config.toml
encoder_widths = [128, 224, 384]
text_encoder_qk_norm = true
optimizer = "normuon"
weight_decay = 0.2
Rows from block 8 of the image encoder of a small contrastive image-text model, named by matrix and row number. Rows with one number belong to one channel. Each number is 500 + 25 x the weight over its row's rms, rounded and kept within 0 to 999. All counts start at 0. Numbers have three digits each.
After each channel's rows are labels from the 100 images, of 14848, where the channel reaches its highest value: "peak at" is the part of the image that holds the peak. Only what is clearly more common there than usual is listed. The data: photos of plants and fungi (iNaturalist).
# convs1: first pointwise conv (encoder.blocks.8.convs.1.weight, 224x224x1x1), inputs 0-223
# convs3: second pointwise conv (encoder.blocks.8.convs.3.weight, 224x224x1x1, transposed), outputs 0-223

convs1.38:531546493570500477492476463492481470486488516468526496519511528498505485511489498511515464486521492492507448468519509502530482471522484511503518505542457504499548491514510523477485472491490483497527429478539529482493532493507540518475477490489494541509520542502501490486499549534517529502517483498502491502499527467492525522474511545513513522506472531486537480544470478491530516524503493529477502513489470455540493450471442457487514470458501523536497493505485473496508518552550467523455540495504498504526490459467448538529519552477491512495506509517527510515457526487506529501497512429485513490516499488497460510465516539496511453506489480501534478516465515508506508514520
convs3.38:527556529498496474485470484516484446486499490512552500481514517493509483546513502479514506525491499524534434450491508527512471514502546496460488526529492500460493481482502477491482502497512565516512520521536504534518472520471493496488485520498499526510495485498487505468530533534465495469505541469494469484512524486477500481487488549489515444514462458517502488490496512488474451507491473503506526565539444436543503506513543501470485504509480523492509512495446513478452513530536548483512512482521508508508492478487554470520498497511512493510498527528480502525446503492493476500488480494494495482482496507525462450535518465526486509477446472502461458507490498545507487504501
peak at: top centre

convs1.186:467547488512452476489493448506469472509489467526510484503492489504457470496521539505475453491490521531527533472530482469511525508459492497480526553498503506566482507481538485513495462517500522507513490489548496490499505500485507469473501498454488512495486456479495510488540459500481516521510488462524451527506521516463512543503469494493494517494514541502488524498490486551465546531483490504515504484514498491535534517504521555543522548537543461484455520549500472510517479558500509506512543508480479502447497525463472541476527513502489517501527544468508509491483506487483503504504508510498493546493486537564486489474502489486500483517532513443505486496504536492523506469485
convs3.186:498481502525475502513478444471521551500490527513480538481510463535510460490528494514459541541539487516522480445474473509464498542503505506484496507477535483510489519514539556509503525473509444492525490489495510498482520494489478438474492469538511514460522496484526488475478506540531504510450524498502488498486498497502503475488501469479486528479521470538512493496494463506511489515499528490470481477434490451503488469501495472452536502501508476480466523548480504508516529487523521487505501502533478526515521449523510475475503510504497478518556509507523484491511484501508540505515481502524487555522477461442429511525530501490539481490533509526521517467455528504461481517486
peak at: top centre; centre

convs1.19:476459517500520508513507497501507499529496533472531532531546516483498490528513511489510467482484503530503530486501481539525501509530535499526537492537508501489515478505511517488490504490494453509541525556493503494503554497481513510457482488477514450513512515526510502486492497487451520447470492486516498514509512477481512512456484517509510493493459551498517452469530481502505536509535517566439476519483500519499511539476484513541450489467493461505476538503540446505487527496476501500474417533532525470481500501495503496471527481489494499474509486513504505511510478489479509535480468501490532502529441486566425479512531521474475483504521517547524501535495482516501489512483
convs3.19:481519517516512526472492476494507507524482454475586492503467472434496502489477466457480536509519522480489536516541496480483493534539483518480487509524497479487506524509520507527487505511487487514518501525553478499514534479477497507512519498491476513512489445464527527543497501510517451505531500473497493499498529511535551516463505496482520511448511505507530499500497488540488530495531481480545477506503486481509483491488528501515485515515498506567508515486505465510528550496458450518482477471528503474534529479436502540457472543509489488496529477543503473469523538487498496475495502487479520478482444487560441470530507526484492528473506517496524471529505515495519510478483
peak at: top centre

convs1.187:533520520508515523468478521556553487471460499485478530524463495526512527484506540525515468510618516497459520474507494512515482524511505505464501554468513492477520493490491563530505507486488529463467490504521518487521515514475491508474502475444472511532501504509495510512473525490468468512468496506508496532491473498532497505493476456469554525508518525484502459492515520477487512483512474509488529479527519522460497507538487490524488496475518537482520500520485504507510498506493521494521518544512479543521474516499484481509474479456478459501451548497520510498512485477504525529456480480503473507486468515451535476498513471458506506559480498505535477534479506481527519527462
convs3.187:545541489517492511491510474512458507461513512525516480550442491512512491513496500547517501479565489456517486481516465510509488497512487504520505468511458524525486505526492474461495549528484480490516520486478491522506510531447441499518507485449468518470509486475539506486503559522530495539505515534519519494500554496532510535523501504542539508479478475542489479462524550471517470507497497516512485513492515475501486524493509496521527497499513450527492523491530528480516516493505496519454518550466522497522509482494522466499504476512495460536500515468494492498518476560499454539508465494484464474468483469514509492490534469482492504558498492454523511455458517502505534512490
peak at: centre

convs1.2:534490457497515465510469479506512516463461491530517496544518518529504518494501493478548529473434521537488468520497483489499500459518546517498514485497518519543484472519503518486458485512508508502479515450519491489528539503469528480485480525534512489482492508514456485456459493478526513469508511475519526474500480484519513523492519522493504449486524537527496495485532465518560534515511522464524491461518489468495510476494492460458479517498517542483540479504472508528480514515559505486508551520497497503483483536497525531551434510539499503504497518505552490493535502517519463506481483495522503484457503514464497511483512469502495548499498528517491582526507522524519537522484
convs3.2:543522522471533518464462518506485488461481503479510460536534509480491456529481515503469520549513503530504506488499470497501528502515523502511484531519536538467509531500490514505483468544514464507478505484479521562478513509509469460497477468470524506455456504504565472495475482536529477488512521459537497538523502533491529491476473532515542480532480510512512464517485543519511487532497528504501490491472495538474471471516488490503528458509499536520486463503523476531440543476505516535511497482541481532449487504496490467486523472481482490495495498523538488505515510473525518511499507478497451504470537453508493508469532474544514497502526483487488575492503473512491506508464
peak at: centre; bottom centre

convs1.130:503474447494470507507495478522487484515516489524513484497485492487483422501532496509530483509533526546519440514497526501498534521508491435543515520485456483534523477497500505513507469509496498518516438509486481518474484517536532461476468434485484503488479485532518507453480515489477431503487482512523477473523514526512487480494495499519484503511529517534484499493477488468513517502487515545523498490448481463492502507467469543508485465492559473571507485506538484491499480555493509473543507489485484496512493506471497442517492493471498551540542480435504500485525543482497493477512490472493519472505461562542491513487480510513521502498491501492501503482500500514489485504500
convs3.130:525506528534504513506479501507445512488466513465488511506494500527516481520532506492427516487515506500536490520536498455490500499498565519494498484514478520482499446521534531501549485495477486462506488496542538540478470534503500471469540445500488483453491490472512491509479474490495518534498527506524462492502439472488538506535498504445461525542442447524531536481455492497546484460482466530513496502502533493515499545523496510480540489478526504507505492525532480517539510482538476485476447547512467485469521503483505528496489469540467499547486532502469510509500495497486510519511492516512517485524494487511485517519458540476495507523492487517499512484501475535519486475492
peak at: centre

convs1.107:487485518538448468528503512504480521521539512504500509506523524491505447532524513528515510477502433523498490514497554472542475478523511499521539494535534483484521469519475480480509533507490510488546500533503513510545544477526538482510455504487511485486504510529506501501530486552506462488522485477499509521494492512506500540527501495516522497474502507553484459465508516509496481492482501492459490494519481505547464515496501472472472478520545484492487513467503540462506478498518555508491580511495504528471433514534481516468471531482463480507478440516478485500567462475518486524495479462500518478545487525535535491522509487513520506484489501475518529460525492502492487528492
convs3.107:469468500472526498461506535514517532495511528456511502458529528500487472538499514511501481537510456522539480534517514502516454490506486452543457516455466485496541508503580498504489488512508532461460520498510497485504489538514475480485512517483501466494471462453469460462496515523489530484480474522507452498488547518530489523513526496507490500515506494519512548504500475487528513507510537505549485557491506478508525477521488515495535463532508519491534512505507501507491503517493461460477505555508498511506500478495445491518487559487489460474516501493465491492457486516535500431539515513520435496493511531499527480501503548495505485492508491511512511517538525499479455491490
peak at: top centre

convs1.148:482527487539531548536453513485511535487508489523512431499477518549511470510494481504509510496523461514481484462502492494504453529469486515506479498476523477465494467527519504479541517489488526490511518485509516516474526505504487486485498509478486509449502520514552508525469532519519466459512535567458491504499464502492536474523489520502515499529528496557492507535464445490495530503473494458496521483505511487500521462514512419479460475504526469466494506498521484468505525521496504505474435476473491448480518498483521488484513488516452498482515475493472505503514487511562500521489467487475484493477421466493491528498504501506467483494479442494481504507533482507486497495519
convs3.148:482506502500508493477507486532502486497480509507555508510524469514482481485477463505521489456468515495487510475513461512499517489560505491507479499528490491523485498529484541516502521559479498522528483481507508460498508498495513523459530486508491523515488484473472504517523561478501473496494480488447509509467489504500490538498489510508528520474472500467531561503503468479446504522505482482553491496537513504534464494504529505531488539481534537515513500511523444542452509503502523477566503523477481486475485474499498512500492523558481502443517538468482491489473532500481479526498520479468486516454519465469503523529512457521447512428461495504523486511467557468505477480476
peak at: bottom centre

convs1.41:467481527488477477501493458487475446505516489527488521515564503480489494528483553500509545472497545459547457496503504489503492522517545500475475495554522471475478517494490489499498523476516494501488529524439490472500512530458494484493425541523513518532537505487496494516499484482528505537490499512493536493474499500513450504523483505497508492567571482524509477494496524523510509493478504488505556537524497504480495494507518507502508488534461471516491517545494516467512505506502485494500518466489509507520496480433494510494480469492541539481484473504519499494512457445491511491486513480507506447531503518452540503483474526487487484508484517494473501447446485455503475489537
convs3.41:483512496495485508512502471514487495514479459499475506469488473486526500488551501468562446515454443503564481448470493474543469535491526486500509513554501515471483513446501528514487538472457528511482450479504487503533516542511505494513532493508492476555513524482477514517531504524509478469515486517477495505493493529493484527520482472459502518449493497505492531513507520499494462473506500499460487497506490528500544513504442460479488495441480462535524497525518480492516482471504484481503505548489485491506556483527525490476510475469510484516509451536491506473502474466448456529486487533482498486509518547500523513496492513464524534504462497469483489516519540490482502505526
peak at: top centre; centre

convs1.27:490503485497534536480478512510473482490503517498487549474498478494460525456499491551485493465505493507482490575504530465519450491503488475508520513510480496513475532485455490474506482535490500479472499472496528513517513508491528460509518442472467510545460503503490490443497512485495491475494476480516492493458502483525504509490511495524478515488506495481536467488477524502532540529541519478509463488503505490476505469522556505466478476496514522540523531457470522505453516483563511446479496463493505509514472521507488482483491506517495507519535513445471486526503511502504514500501487496525492503545507475533510469532484560464457512486512484501511417510475506552493516490438
convs3.27:498534524491523486522512514489491507524511474448502513505496468494499499547512495504532531497499515471478506490546455538491471497544517491483524478509476523502500495528512494479521481509504470551501535485549474499470470494466551531471513546543502518515515493491463487480501526512525520516493535503497495451512486462499520540460528523553524477524473518551509514518537476493499501518561510512493507489498499525484511485509468503479478493502454505493488561513535465532451488509490497526534477514520490530544470520479527516515481516496472522514506542494486537516483519458581449480515475508473475514501523480489488472462476444525521523514472504499473484514534460521506504458516
peak at: middle left

convs1.120:530502483488477516512478536457510497504488487492485511480497460475473492493521496473538499470455468542480525527496505514512520505502467537509500514517542487541468520544509550471517494504451507487460534507505485503512471497490490510498491531493452496476535534452515490515493501531506487485474510450464558534513482497503506545465473543505485446544503489463535512468532473506498527519522497530506510509473522509479508537503491482539496561512514514523462502503483528469469508506466505494511491497511472485527502456515478513487499508454493496532517518497516489518536437503509503529482481478503547501436542486515496540460513479531542473471492536557463471490487498509516462501511
convs3.120:452501484507522526520535496448496557479497526499486536525489487458519490498491514499493500528553494473460535494478505468479499482534480480491481425499487512473488548494530568465489516465512490489488535494465487526526485486506538421522472456511506518478482501516458473459439507504494527490495505482528481530520518539496463532494530531504508512504509459508540543491481493544503488456530468512513522483495483497544497523531478482455511517513502531493517482499509487509476524497513486536484508499512469528454478503509515499456538492505474494505504456505478496484483511524577515504507464466495487471521528497475519481502491513492479517494547468467511507493493493465502473505498
peak at: centre

convs1.108:546431472508521513496488484541478510511476537483437462484468504497490527522471483485521521479514498484492469547488491489507480521449554509503499473438509514502572503499481473494521493510514495477482488537490471526517479505532465507503490534538488510490438524510511504505509487482470492511490533540547500496444552516488533520464529526543500519529508497553459508474470492535495511519492506547520495518525503501537531490494483448522505505509505451502500513530460485500514493506475487480516506485453494491465504498475485511498518456519484520506507514489485513492469513521542514497484505534485506477501483484504486520495501500540492507511501436512506573478523534459523507461519
convs3.108:518465497494521513480464493504535463512470497556529502516479486489495469499467489503506472526469480500456514486505483465467485504512473549514511517548478491487536511500465504466476498470513525486550506499479488517511516471498494519466506494526500464511501506502488515538470482496502474495504505536437533451524475461499411506490486518504493479463496519473520470473478554551507479499519518471507502473435492455501496543484468527489507501495460502493481546462524477501482498500491502510463453438499541481485513470467516494505520511496469505519490532476458555522506480528504493535504505491549527561511493477496474511512478511483478522498506525518491450501487494494528506521538
peak at: centre

convs1.7:568506512481482511550522543510510491455504507478518515505481520483477489527487521512504521505506445514503484531508523501530508536500498449454463444485518537474516542531514453483491496494491516441505483569515523479488519501503475472505538466489498513490506478482503538562439494461511472470525486522483464480536484467510512487493501497519457503544502481526477494514468529480499514491497485500513454534523512531520491520467518497472502522503492511443490471513528498529462508507503470480472550497519522484464492473498511480467465493514483501494535524534456509460466512465494502492527553485499483494548507485494519548523513485500509522490498483466498479458475495502541497507485
convs3.7:515516488513530517485466514436494471494482491534552487490501520531484467509486488492510502428457525469519491486514500533487518502491538497484508458490476475491498492506479476492516469488478474565524476511514505468521498501497464543511487537571504504498515504481504503539457565512484472455517507505473506508511509503515458498542501523501517519486490509518473535505546498479477506446510489484508509451517509518495503488443507524494533475440463517500526528530517499486524516499514473497484527488537545501534491506508494466542494493539510493496518477491528518439479508504484480522464559496523528492478536484484499510492498504498508492515443511469529464469444519511475526473531
peak at: bottom centre

convs1.1:483489486575540505496507544451510490497515510499468480481458476539468521460514494501480486506545513545478524495497550481495469469514528489434481478487498501489537527506465513497496525509504508497537532531489456496509517498522526510499520543524522464507513534538481517489466522536527503492498455504502483512460482495514531498464498543524467510502461529475448490537506482495457469564503500496508501494469530512552496498485487513519494492489483503540480507458490467535538473477494462490480488532452509511496474523508495522488474513549521504492499498541488469527486512528546533550503490484510520487452490546530499522517459529489528520501546492506493508492477490530508505471507
convs3.1:517504463514500536537522474472520508486528505508507541519513481495468534534476501526506496487473489487492470496551525474481532459525489504495510447505530504509478520479460501505494490492508504493466473507498477497548480481488537454498516488463503486498489517480455538478509495455509509479468540492474526483505553478493502501507506486508499495531462524487482504519519523468552539496499536433470494512507461515532491480495476445515462477486527506545528477495498499500472501489505488529461470517509504462491515526515519488529500518516516515529489454486580471512495498474543531474497506475503478491526467503556486530488532495509464517482531509503515455504576517484550452489527
peak at: middle right

convs1.25:492520470485492534461551498501535524532483499558507450537479472504477489519473503529461516488508505531491529518502486515525552496514499514505469500475530484521519496509500514495513487498555531449488512478508516499503491487520505527507514529547483536507527480521487461498463503495495493462506501491532503501471527503512489511498451478495502502504508515536482565481506494488501489498463536513520505514459504541475512524467580477470470507531525493467463539492487504538485512512496465487431514462487521521467483504503508508496547475528511528552523489494447481530507542454479511529537528518508513491466494538489472515464515500544486460511492555493462527506504473487500505530506
convs3.25:534521516495490462515502499506552470531497499475478455472488533506471540503507514450537509530497544512463517532489509522469487492479529508518439465507454496468520513459514488486532472493474441508524536521523480505477480483483542495513490524454497485475499480474507472491475542480472472545484483468487500528463515508500511540490463513547504497520540448558504504503513503506526469496451483499457475501510489484464516529480469519514469530478516530497454477531509501541499515502497484538487495509544511499455530540499494494506493486470496463494488503445536514500523538460475525485529488504482545515493492514505484504471507510501531535488497520516464478524526509493506473459464
peak at: centre

convs1.42:524451484515458518499480445480463519505532511506499522534517517503489472469504518484508517494495462507503496537486476478505496512527519508487543442493536515534516475564466480532494538488449494507494487517504485462527526488546497481501446513522525490478497524473531508516465453537466463545447509522500513517473516514485523510470482513501495488495518514489518498485532491536483455520508510516495520489477557506503469483517491463488475491544460502545491501480475507510486502515526514480540517515535430491508501519519516531513454528461461479536508476524508516510498520506460484482473538494445479525515465475495496508522528521504499521509515504518506556526475450524534500487475
convs3.42:510496509504530505518523497534499516500457450509518494485510476489533519486511491489456497500531484528526464531508484509487539523463523511482524492511498470472508510550523478480475510506499497473469464504504489503453510484476491489473549490509541491485449529556523461495495534493476519511461492499500526540483479495495492487466495523507511518487495512464486517471473478519489520481461579496532508521489454502494533492438511531491470534548516543505499480536487510511567516488534478461504487473512528509524507545477498506464522528473497521441483478548487528494476462469468482523470492466486511489485460489482527484471492498489495472523527494483501486492502543501568481542526
peak at: centre

convs1.89:482558525493530500453500513552514479496457493488500530461476512484509499511493510487520519485448514480520463477503468484469505484496466508511493535519492470475501508486475510496499471544547446503501512505506504476530491489529505478468479509478503523502511490499496452497475470491487518463483515511533502465505471526492538493502538513531503492490515518542481496467498539481499529533527494510473507481513437541491457543471516523443471474485515470533554499474527491498538431490513475467526536531506531529500473515481516512454552514500504505504513528501514515477536465513497474488557525487476534460491534493499528514476469523494436535523501496514518532521507532517498508473505
convs3.89:492462469460506508577469492485493536499476484532470544532517485507524505524539546487498495507499461525477532536530512501505484505478492505492480486517513488529488516481511481509512489454498527453497501468499538505525476486502460472493503492508491502548497473523519490521482503475489522521472513471525498482461501476479507466504484427489528487500492498490486517493544470479510469483482556512491469503495477527553495535561465510460508532492476485497562521543476479499502498510477528505513489492512493435512513512484558491499516546433557473492482524508508519484523500497519503495506535491485490501493466486519486535563506473517518493483457473504500531494487529523536517457502
peak at: top centre

convs1.73:541501485479545481483524499472511520493478492487507501514505474470481493470506502486504477501491470466490504494543498530506499510480470491516517531486551483471528475492493490504509491506484558537489469503513484439508484495489526461516490530523520534492512466500496501504514527489531515493534453559483557502488486505508493531481545497523450475480452457486503521507550509485527506498534515518448491503522506498520461500477487500515468548481490498473507520470496473477517519538536509455484497505489501475479492516482462528493491461472458495515496488530452507451506471536514508480478447498514483507479481420494484513447528490477487453481467434512473504481482541509489452502488
convs3.73:509486456526513486496572513497492493512458479527475500521527518500444516497529503490455488479485541484503532481505519496493482478537473460501487492481519513484487514512493504479505448566527531489490486476486452485464484506480483507485529503525498532488508501510482502483481521547517485493480491512518492484476499521497529498492467507509501495497471424527486558487471503475532506481524497496499471500538472529485514501541501483555506454492531520543518497504497432496501494537500493510509523502507491500559518504476414483498484510531436521464503503506486493473523515486463448436520453509496503501524502492496504477512482537485528480486505519532474491482486475520491469529552
peak at: centre

convs1.166:534510520531483456517536482512480503473505522491503473467515507520513503479493481527521492470496498541475515516533484522509494528510480483524507488543472493517500492494495452519484473489510512491462456489505496536539510483488568508501502508499551520574477469502568489477557536505474510471501468474524499514461452495457502477552486474495501471478510498457508501475524472519438508535487479453462499462520526503498510491490491524453517485498508541458510522521483491484531484534473505515481542472489453514550503499459474508487506495493516477481482547470534458503531511480492516518512500514496473491521488465548521539535515496463532483498515499491470496469512495507516512503547
convs3.166:479506467506487484513511454458519518483485503529524514533487504475493518480496474536474524493495547488528497518472487494463482482514476521539502512481538547456511515504539522504539504519433497526493559464493507491509483475530523494494467520517490491433497492518482485483464501464513502549523506446483485461474516472527496481502496499454469473487535459540516455518524479520552508475531486542507483505493479527490498460507507460493472498491500501507491494526460496486499533513486499511522522486568547538539494534470508483499484505501549511505483515520476433545514511489462490523525469474508501496537467466483497480454492536498488523500506465489522493461531507516516500491510
peak at: middle left

convs1.174:492486505503452488491502499516549503506535515457541473510544473518504469519506533520520507494509486458473522488516504475494506517491484526506498497456487514528467519496533500457541461499433495536500467487534507494479503535482505460500468509540518489492547522461502508484515505574511492486512516529503509433507540466461538512509476445547485452488479514513523499488502459515521504521520507461516492443481519429513478495520516526458489509519515516475547495471474495490509532465501518485480523538499512533514516518505504539513527492487507518484484452539527538487474477475482506509499491495511503500528528507461441500498482504505504537474503505522494471511466456494498516473474
convs3.174:504481493451492495523545500505463507495482480450495540471485469455515517504540493468516497471502521436524462541504510509501546482509505508495527473498487496555511474502524484549531502494530533521509493496488525469484480484495497505482526536528519464461457504465502513535506462485545513514512468481521495557485549513520553480476512511501486513517493483509513524482446502481470479506514504529510528490500468526505488498497528496501496539529533530524503486460486488480487561491496517455530527468512476513491520488511492545512504523497541529504513497511519508504490565496485509502543479497464518511473488529497570525454504526528469501520526522519504438531467518487492503471528
peak at: middle right

convs1.171:466474476532521511542465452461500535499518506523497504518489474509491473461465533513475500491544548458488493511492491522521488510508497468492508516510535485525476524515494486504504491490469429442523494535497517497481513503421502528471487524463474527504475565529515512508514521519491465514490463543528511507482514514485485518489477524518451511499494478536527519518468465474489480512486476516532537475494504540514478426531490512511467475520511512535521556473500511494510486511480481469498499531528505516492510519479448510552517540486503478524468471514490494492494435559477496487504485484493534509543538515551496491497481486504502499509504514526483490505530496478515474488486
convs3.171:504499467516521468505468484507531548490510511498493495474494518510523527509509523503502473451502487474487494475504487479503495480464533494488531490546485490493542520476534491502470488518492518544501517465551471468485514453506477472468520504512462499559527485514509496491510495482502563486481491480454488472508538426483503535517487429500540494503530478544468500547493504539466503542493498451518502485463510468493548448443466521486502513472502510457473457477488468497486498517515476491489488470445540532546493492483479493457523492499505506490480481487472489545479514468487475494466515498530479476512516514515500489509519531467528505475520527446500497507493518487502487523493
peak at: top centre

convs1.10:505486474527470511514464520532508496508490474507512474481474515507514542519542507491498521494535478568463503509474492486488444514471529498508494468540508517508492511503531493507523486486522481528510537493430478553476492508517466520532525560510479468484496506452515475495485494477502539494528515511486493530491496555481511499483527525533494467482471487515470527537483520510548531550474504537499502486501492514497508491487565489532479494510491477507479525449479482499505506495473507469500468531460559459504547497515526514507534508481524507491474511523479465469458526507479496508461481515500577521471491496498504495482490480537473470492481527489514461486551493485495546461495
convs3.10:472521513436514512497514506492506473517516478510511474508489500502511495524488477513522459440475525499474521473512531456532500490492472496482497512483497550542491491518472484506500518512485491569488528515514477478545510512491488470457495520534520549531520498517492503545490470483474459481497528570476488527500481523513479497502508518485525483505436516494510502480531488466480479481499501518465470522488500469498468533459480428467476531484478505467494503527517511536535461502570550512555526524470529490516503511455531498494491546467508531479514504522505511527496508508487466536476518485499470458501494516523498480528509485519490513524457538485529478512462464481516498490499
peak at: middle right

convs1.161:557508513491519481510516469478517581489479510519488431493503521515549473522554528505491498468516469516485464490497490483465470487487513515476490501478520482518461466517497521510513511479505538497490536519511488506524458570466508497526485510516493490483471540485544456493482508466477527502456490494497504494493506486503455489484475475478551490518489476470489525468467466507483487476515529521489539500496533511507499484520510534446453481471460514503523526496469467532476483511504490494497491525501532483467527473493557474475530512483529516521515524505501483543534496480458477510489500497543518504489512492444478513495496501474509517525446488518536503481517451480467447481513
convs3.161:533502502503537518521477521526488448483530477500515496476523498508460498535462489512452486498522510472500479536476532507503478536540557500495497493481469513480459478507517480512472464496473514497477496545498501495498517532497498473462502510519480509525558530454455505490496532560546518474515523531536468490483488499495463511507524532525530503466473473475457500490508491498462510486495463508502533498483462478513491470542497514529442520461493518510463493495488500528523467497487508506521516535463492489512477500508466491514484516504520453491526503538545500479519503466485442479492494521489490539515485417515508483516503515512531516505434485481473483546471509534524536498482
peak at: bottom centre

convs1.157:500504496448512503478494490472492489507516494452499504455509483515493469512463479496513503515473483507489518493479472471509461497492483487542442482499511526480522528512513516515462526525493482522515539503529544537436494505493519462470478515495544497505519498472522492493534509486516475500483450528514494496547448443550475466456476509495489469476513533471528513511493546518502490469504502556492491527487503498487529481509504489473490489495530500511524537527483473487488491547502512454462525500494537477506527484472525519516468530475457522555487509574527540524529488462511510511485513501506524505472452438545468480479471466492503519496526516493500507499451486487493536485507
convs3.157:503510459489488492527488515533496480531501497547520501487491488525537473418489492506476498487507501482522503500512531520468449503518470514521473469467486515468490481492469491480450491478500512512494482511509480515534540525459540484513463507476505494514516526487500465471506512569473442514509511512498483522510502537472519513503545518503482480497504508540482496511471505495513528467461553507476504518443461465488500523507486480469532480527481541535512483520560506527511491494492492493483473514539414513505484496501507497477462477499477487437485504499476520521529487517502511480521504496504472488522505560514512535450539505510468493503530472500498497472534451502465502551515
peak at: centre