config = dict(
    encoder_depths=[3, 6, 3],
    text_encoder_mlp_ratio=4,
    text_encoder_fused_qkv=False,
    warmup_steps=620,
)
Rows from block 5 of the image encoder of a small contrastive image-text model, named by matrix and row number. Rows with one number belong to one channel. Each number is 500 + 50 x the weight over its row's rms, rounded and kept within 0 to 999. All counts start at 0. Numbers have three digits each.
Before each channel's rows are labels from the 100 images, of 14848, where the channel reaches its highest value: "patch colour" is the nearest of a few named colours to the mean colour under the peak; "peak at" is the part of the image that holds the peak. Only what is clearly more common there than usual is listed. The data: photos of plants and fungi (iNaturalist).
# convs1: first pointwise conv (encoder.blocks.5.convs.1.weight, 224x224x1x1), inputs 160-191
# convs3: second pointwise conv (encoder.blocks.5.convs.3.weight, 224x224x1x1, transposed), outputs 160-191

patch colour: pink
peak at: centre
convs1.135:495447503497519429415577379596504523510510505529529484472483524452502475547554554496485491563622
convs3.135:510603527608481417533516600442485454425589514526531597542569567495551521546517477510511586563480

patch colour: yellow
peak at: centre
convs1.210:459490522484563522544449591601490495534519554572623542428535568447474434539478514539549541446528
convs3.210:422513585480533541424512455490536458559563506541553561445491508528455534543422540515548573529550

patch colour: pink
peak at: centre
convs1.55:512513482531518496585526534564477481619470368500536531542543494432608469466392478526496574542500
convs3.55:536438518480504505489500573472500442552563524544507564503475508516566504521510501407489514537517

patch colour: pink
peak at: centre
convs1.54:553500502535517447510531537523448594451493497365485492544542447574552477459574467433556520459562
convs3.54:500387548477471503511530595468493493492476457392536455479493554513451564533444497542422448517459

patch colour: pink
peak at: top centre; centre
convs1.61:555525467502469526523484505551529463493563532430460540626561458539585556549598512438447483471382
convs3.61:544536428483477496558531571565561495531464464499527521526547421419396496521468466491536528511519

patch colour: pink; purple
peak at: centre
convs1.163:382627495493499479481524417506453550459535453539405516413401424488529614431464477537480504589493
convs3.163:595596426437466519498507446490594495483510479609546499513474491553542533436498496566536493518596

patch colour: pink
peak at: centre
convs1.153:504535451521542520552469516498502498522467565492484365448437490472528452428533547420483546489428
convs3.153:532551430453500468571559499531522591579500405473451616489500509596573505468521471497462517453528

patch colour: pink; purple
peak at: centre
convs1.212:612387461530566479614539449404480453555512591544466454496464479497404516472488533594495547470544
convs3.212:531553484496536512541544507516441537449419428457473604484442569505359501458457437559533385531504

patch colour: green
peak at: centre
convs1.188:415528454492539613469482555491539502454416619517548439400499564546533520555464461465494442527473
convs3.188:363432457420468560530485464492557437421553460464512470598507481513384532429455451479473459438577

patch colour: pink
peak at: centre
convs1.21:469521504579609490451486457461496571415457412509494535447506416508537630531471489530456458469478
convs3.21:447438459477553508480510497488354636488480474522508474450516456434494466488533524456446509519501

patch colour: yellow
peak at: centre
convs1.52:441475486490511452446574502504446429518439438420477531423560475474511560502517436482442471452515
convs3.52:506482613499497548544458490622532576526623513534517567507482429515462439553394652456533522488505

patch colour: pink
peak at: centre
convs1.8:502459464488536533483496423464529476456568536487505453505531459545517464522409523559522445430557
convs3.8:497420525513459401509409379452447497525530486546474448474518534476458503417507486464514467498437

patch colour: red
peak at: centre
convs1.176:500453520533506538485467580538477623463572538498483434525466451616516470530557421520581485527475
convs3.176:510563472479425457494489413453525493556471528434564517596457548444520572488596532487460490528569

patch colour: pink
peak at: centre
convs1.101:463462477468513505538487463575492455458495554515496536597488462523491533542445477537423520432541
convs3.101:496513505494438528458629547466497531527512475516493451508465523549463531491387483510563488461439

patch colour: purple
peak at: centre
convs1.58:534458489475478530535660434456399544489420513482441429517441520482531440467486531585428616419512
convs3.58:580456511481502363448412550434551590496520509492472498550572522566495452444527597477405625560466

patch colour: pink
peak at: top centre
convs1.108:584480599543481460541510458571446638441463531483501565501507537471526458515588494461572433559530
convs3.108:370506376472511455505592460504462448396584499579494511528522483510495542512575473468533574449513

patch colour: purple
peak at: centre
convs1.121:553377530553431442537529540461456509583548416522413499527516504612455520554435500468535441520508
convs3.121:437498515459401490489442481496414473474485555530491626490441494534460483528565564519394532478525

patch colour: yellow
peak at: centre; top centre
convs1.159:511473467480510473519411476409542469500482508482498469536478471494562518515395537446549474565552
convs3.159:566539561536523510539529464531484508486519465418434532535552468492442478571371480503491560555512

patch colour: pink; yellow
peak at: centre
convs1.150:431550524503540503504420444574485398539502495596503515456485535583467464469536471507513519566541
convs3.150:520547489510452508588496531593519575498562574518427439456428558515403505540480467556465565448447

patch colour: yellow
peak at: centre
convs1.12:452491420527463467455530524572537570503510558477534516500449432522569434535450593545493643511537
convs3.12:558498480537456577480567434513603506660501594506475486477516471588488584469526524522393443497464

patch colour: yellow
peak at: centre
convs1.11:473432483541542554513453527477460501495521413348454416557550554558494466535483590461528438535460
convs3.11:543494585605530497508514547525462477496485507604562482510520661443453630509551486494507606425475

patch colour: pink
peak at: centre
convs1.154:498550438423544542438511555531546562409454461482488495440511497524497617554545503492514510482522
convs3.154:569507529507594466468589435517494398567563460539446538505493573482537445566490527504654445458568

patch colour: pink
peak at: centre
convs1.5:462530526537497543496469448495464643478418513450537529520499540477549488407457526541518481480437
convs3.5:527511395460531461496527482428506398586505548433462509496489490522557526509547459461503544575485

patch colour: pink
peak at: centre
convs1.81:554436467536457524515484581447557575567511593546527402508532519495459561649428490533552534559502
convs3.81:488477545497495438449487536508394572545481461505481473489457510497500507512471559547505621435397

patch colour: pink
peak at: centre
convs1.76:599525536499472467511527538492475492524510516420484433544493469506440469551521583558447538459546
convs3.76:442486443440522514446528513474520460412526469491539476583522451473521463445443474535598506399551

patch colour: pink
peak at: centre
convs1.29:491577472475568477499539476523386546519528550466485511476428451525494444456462395458481572582492
convs3.29:505531439542533426456506579454476513439540550524487505523529484541437536467511531487500582576397

patch colour: yellow
peak at: centre
convs1.203:490471461504338494498426558507540565501543391427454605469512547566417476512408511553526515464537
convs3.203:567471561532468441432477424477465587487503425461538564483477482479421456444575441479536481524518

patch colour: yellow
peak at: centre; top centre
convs1.48:482495416602526592465551503439519504467548530497423504502397497481479441573460527534575431516537
convs3.48:483553440554476457554541576563531472555498516526490449436467491592468498504544544529566493530518

patch colour: orange
peak at: centre
convs1.14:468474545558511573478493499529549446465497535524457494415508386500496511515588444344571483569513
convs3.14:447502589488570551455481442529604488465542510539545521580486467447427522562539486502424488516456

patch colour: yellow
peak at: top centre
convs1.173:429445540556568529532437494442508428503512514454492570522547603517476557482487488384521524455575
convs3.173:474418473485406467524493568552577431461511512447461411584448525530534468446432388483499495541426

patch colour: pink
peak at: centre
convs1.44:514497501551416489533441519538471447459516495500513494556440515493568457458498524525499494528433
convs3.44:508533453443506515390453424616497505545382475555500445476544507431540431461483478484482462500495

patch colour: pink
peak at: centre
convs1.162:596496462441539534457524499507514536545463494425519505491485414490449378513438530503475502551537
convs3.162:532514503570570501603541548550479415585542348518577555411463480553448572570545391458541492549432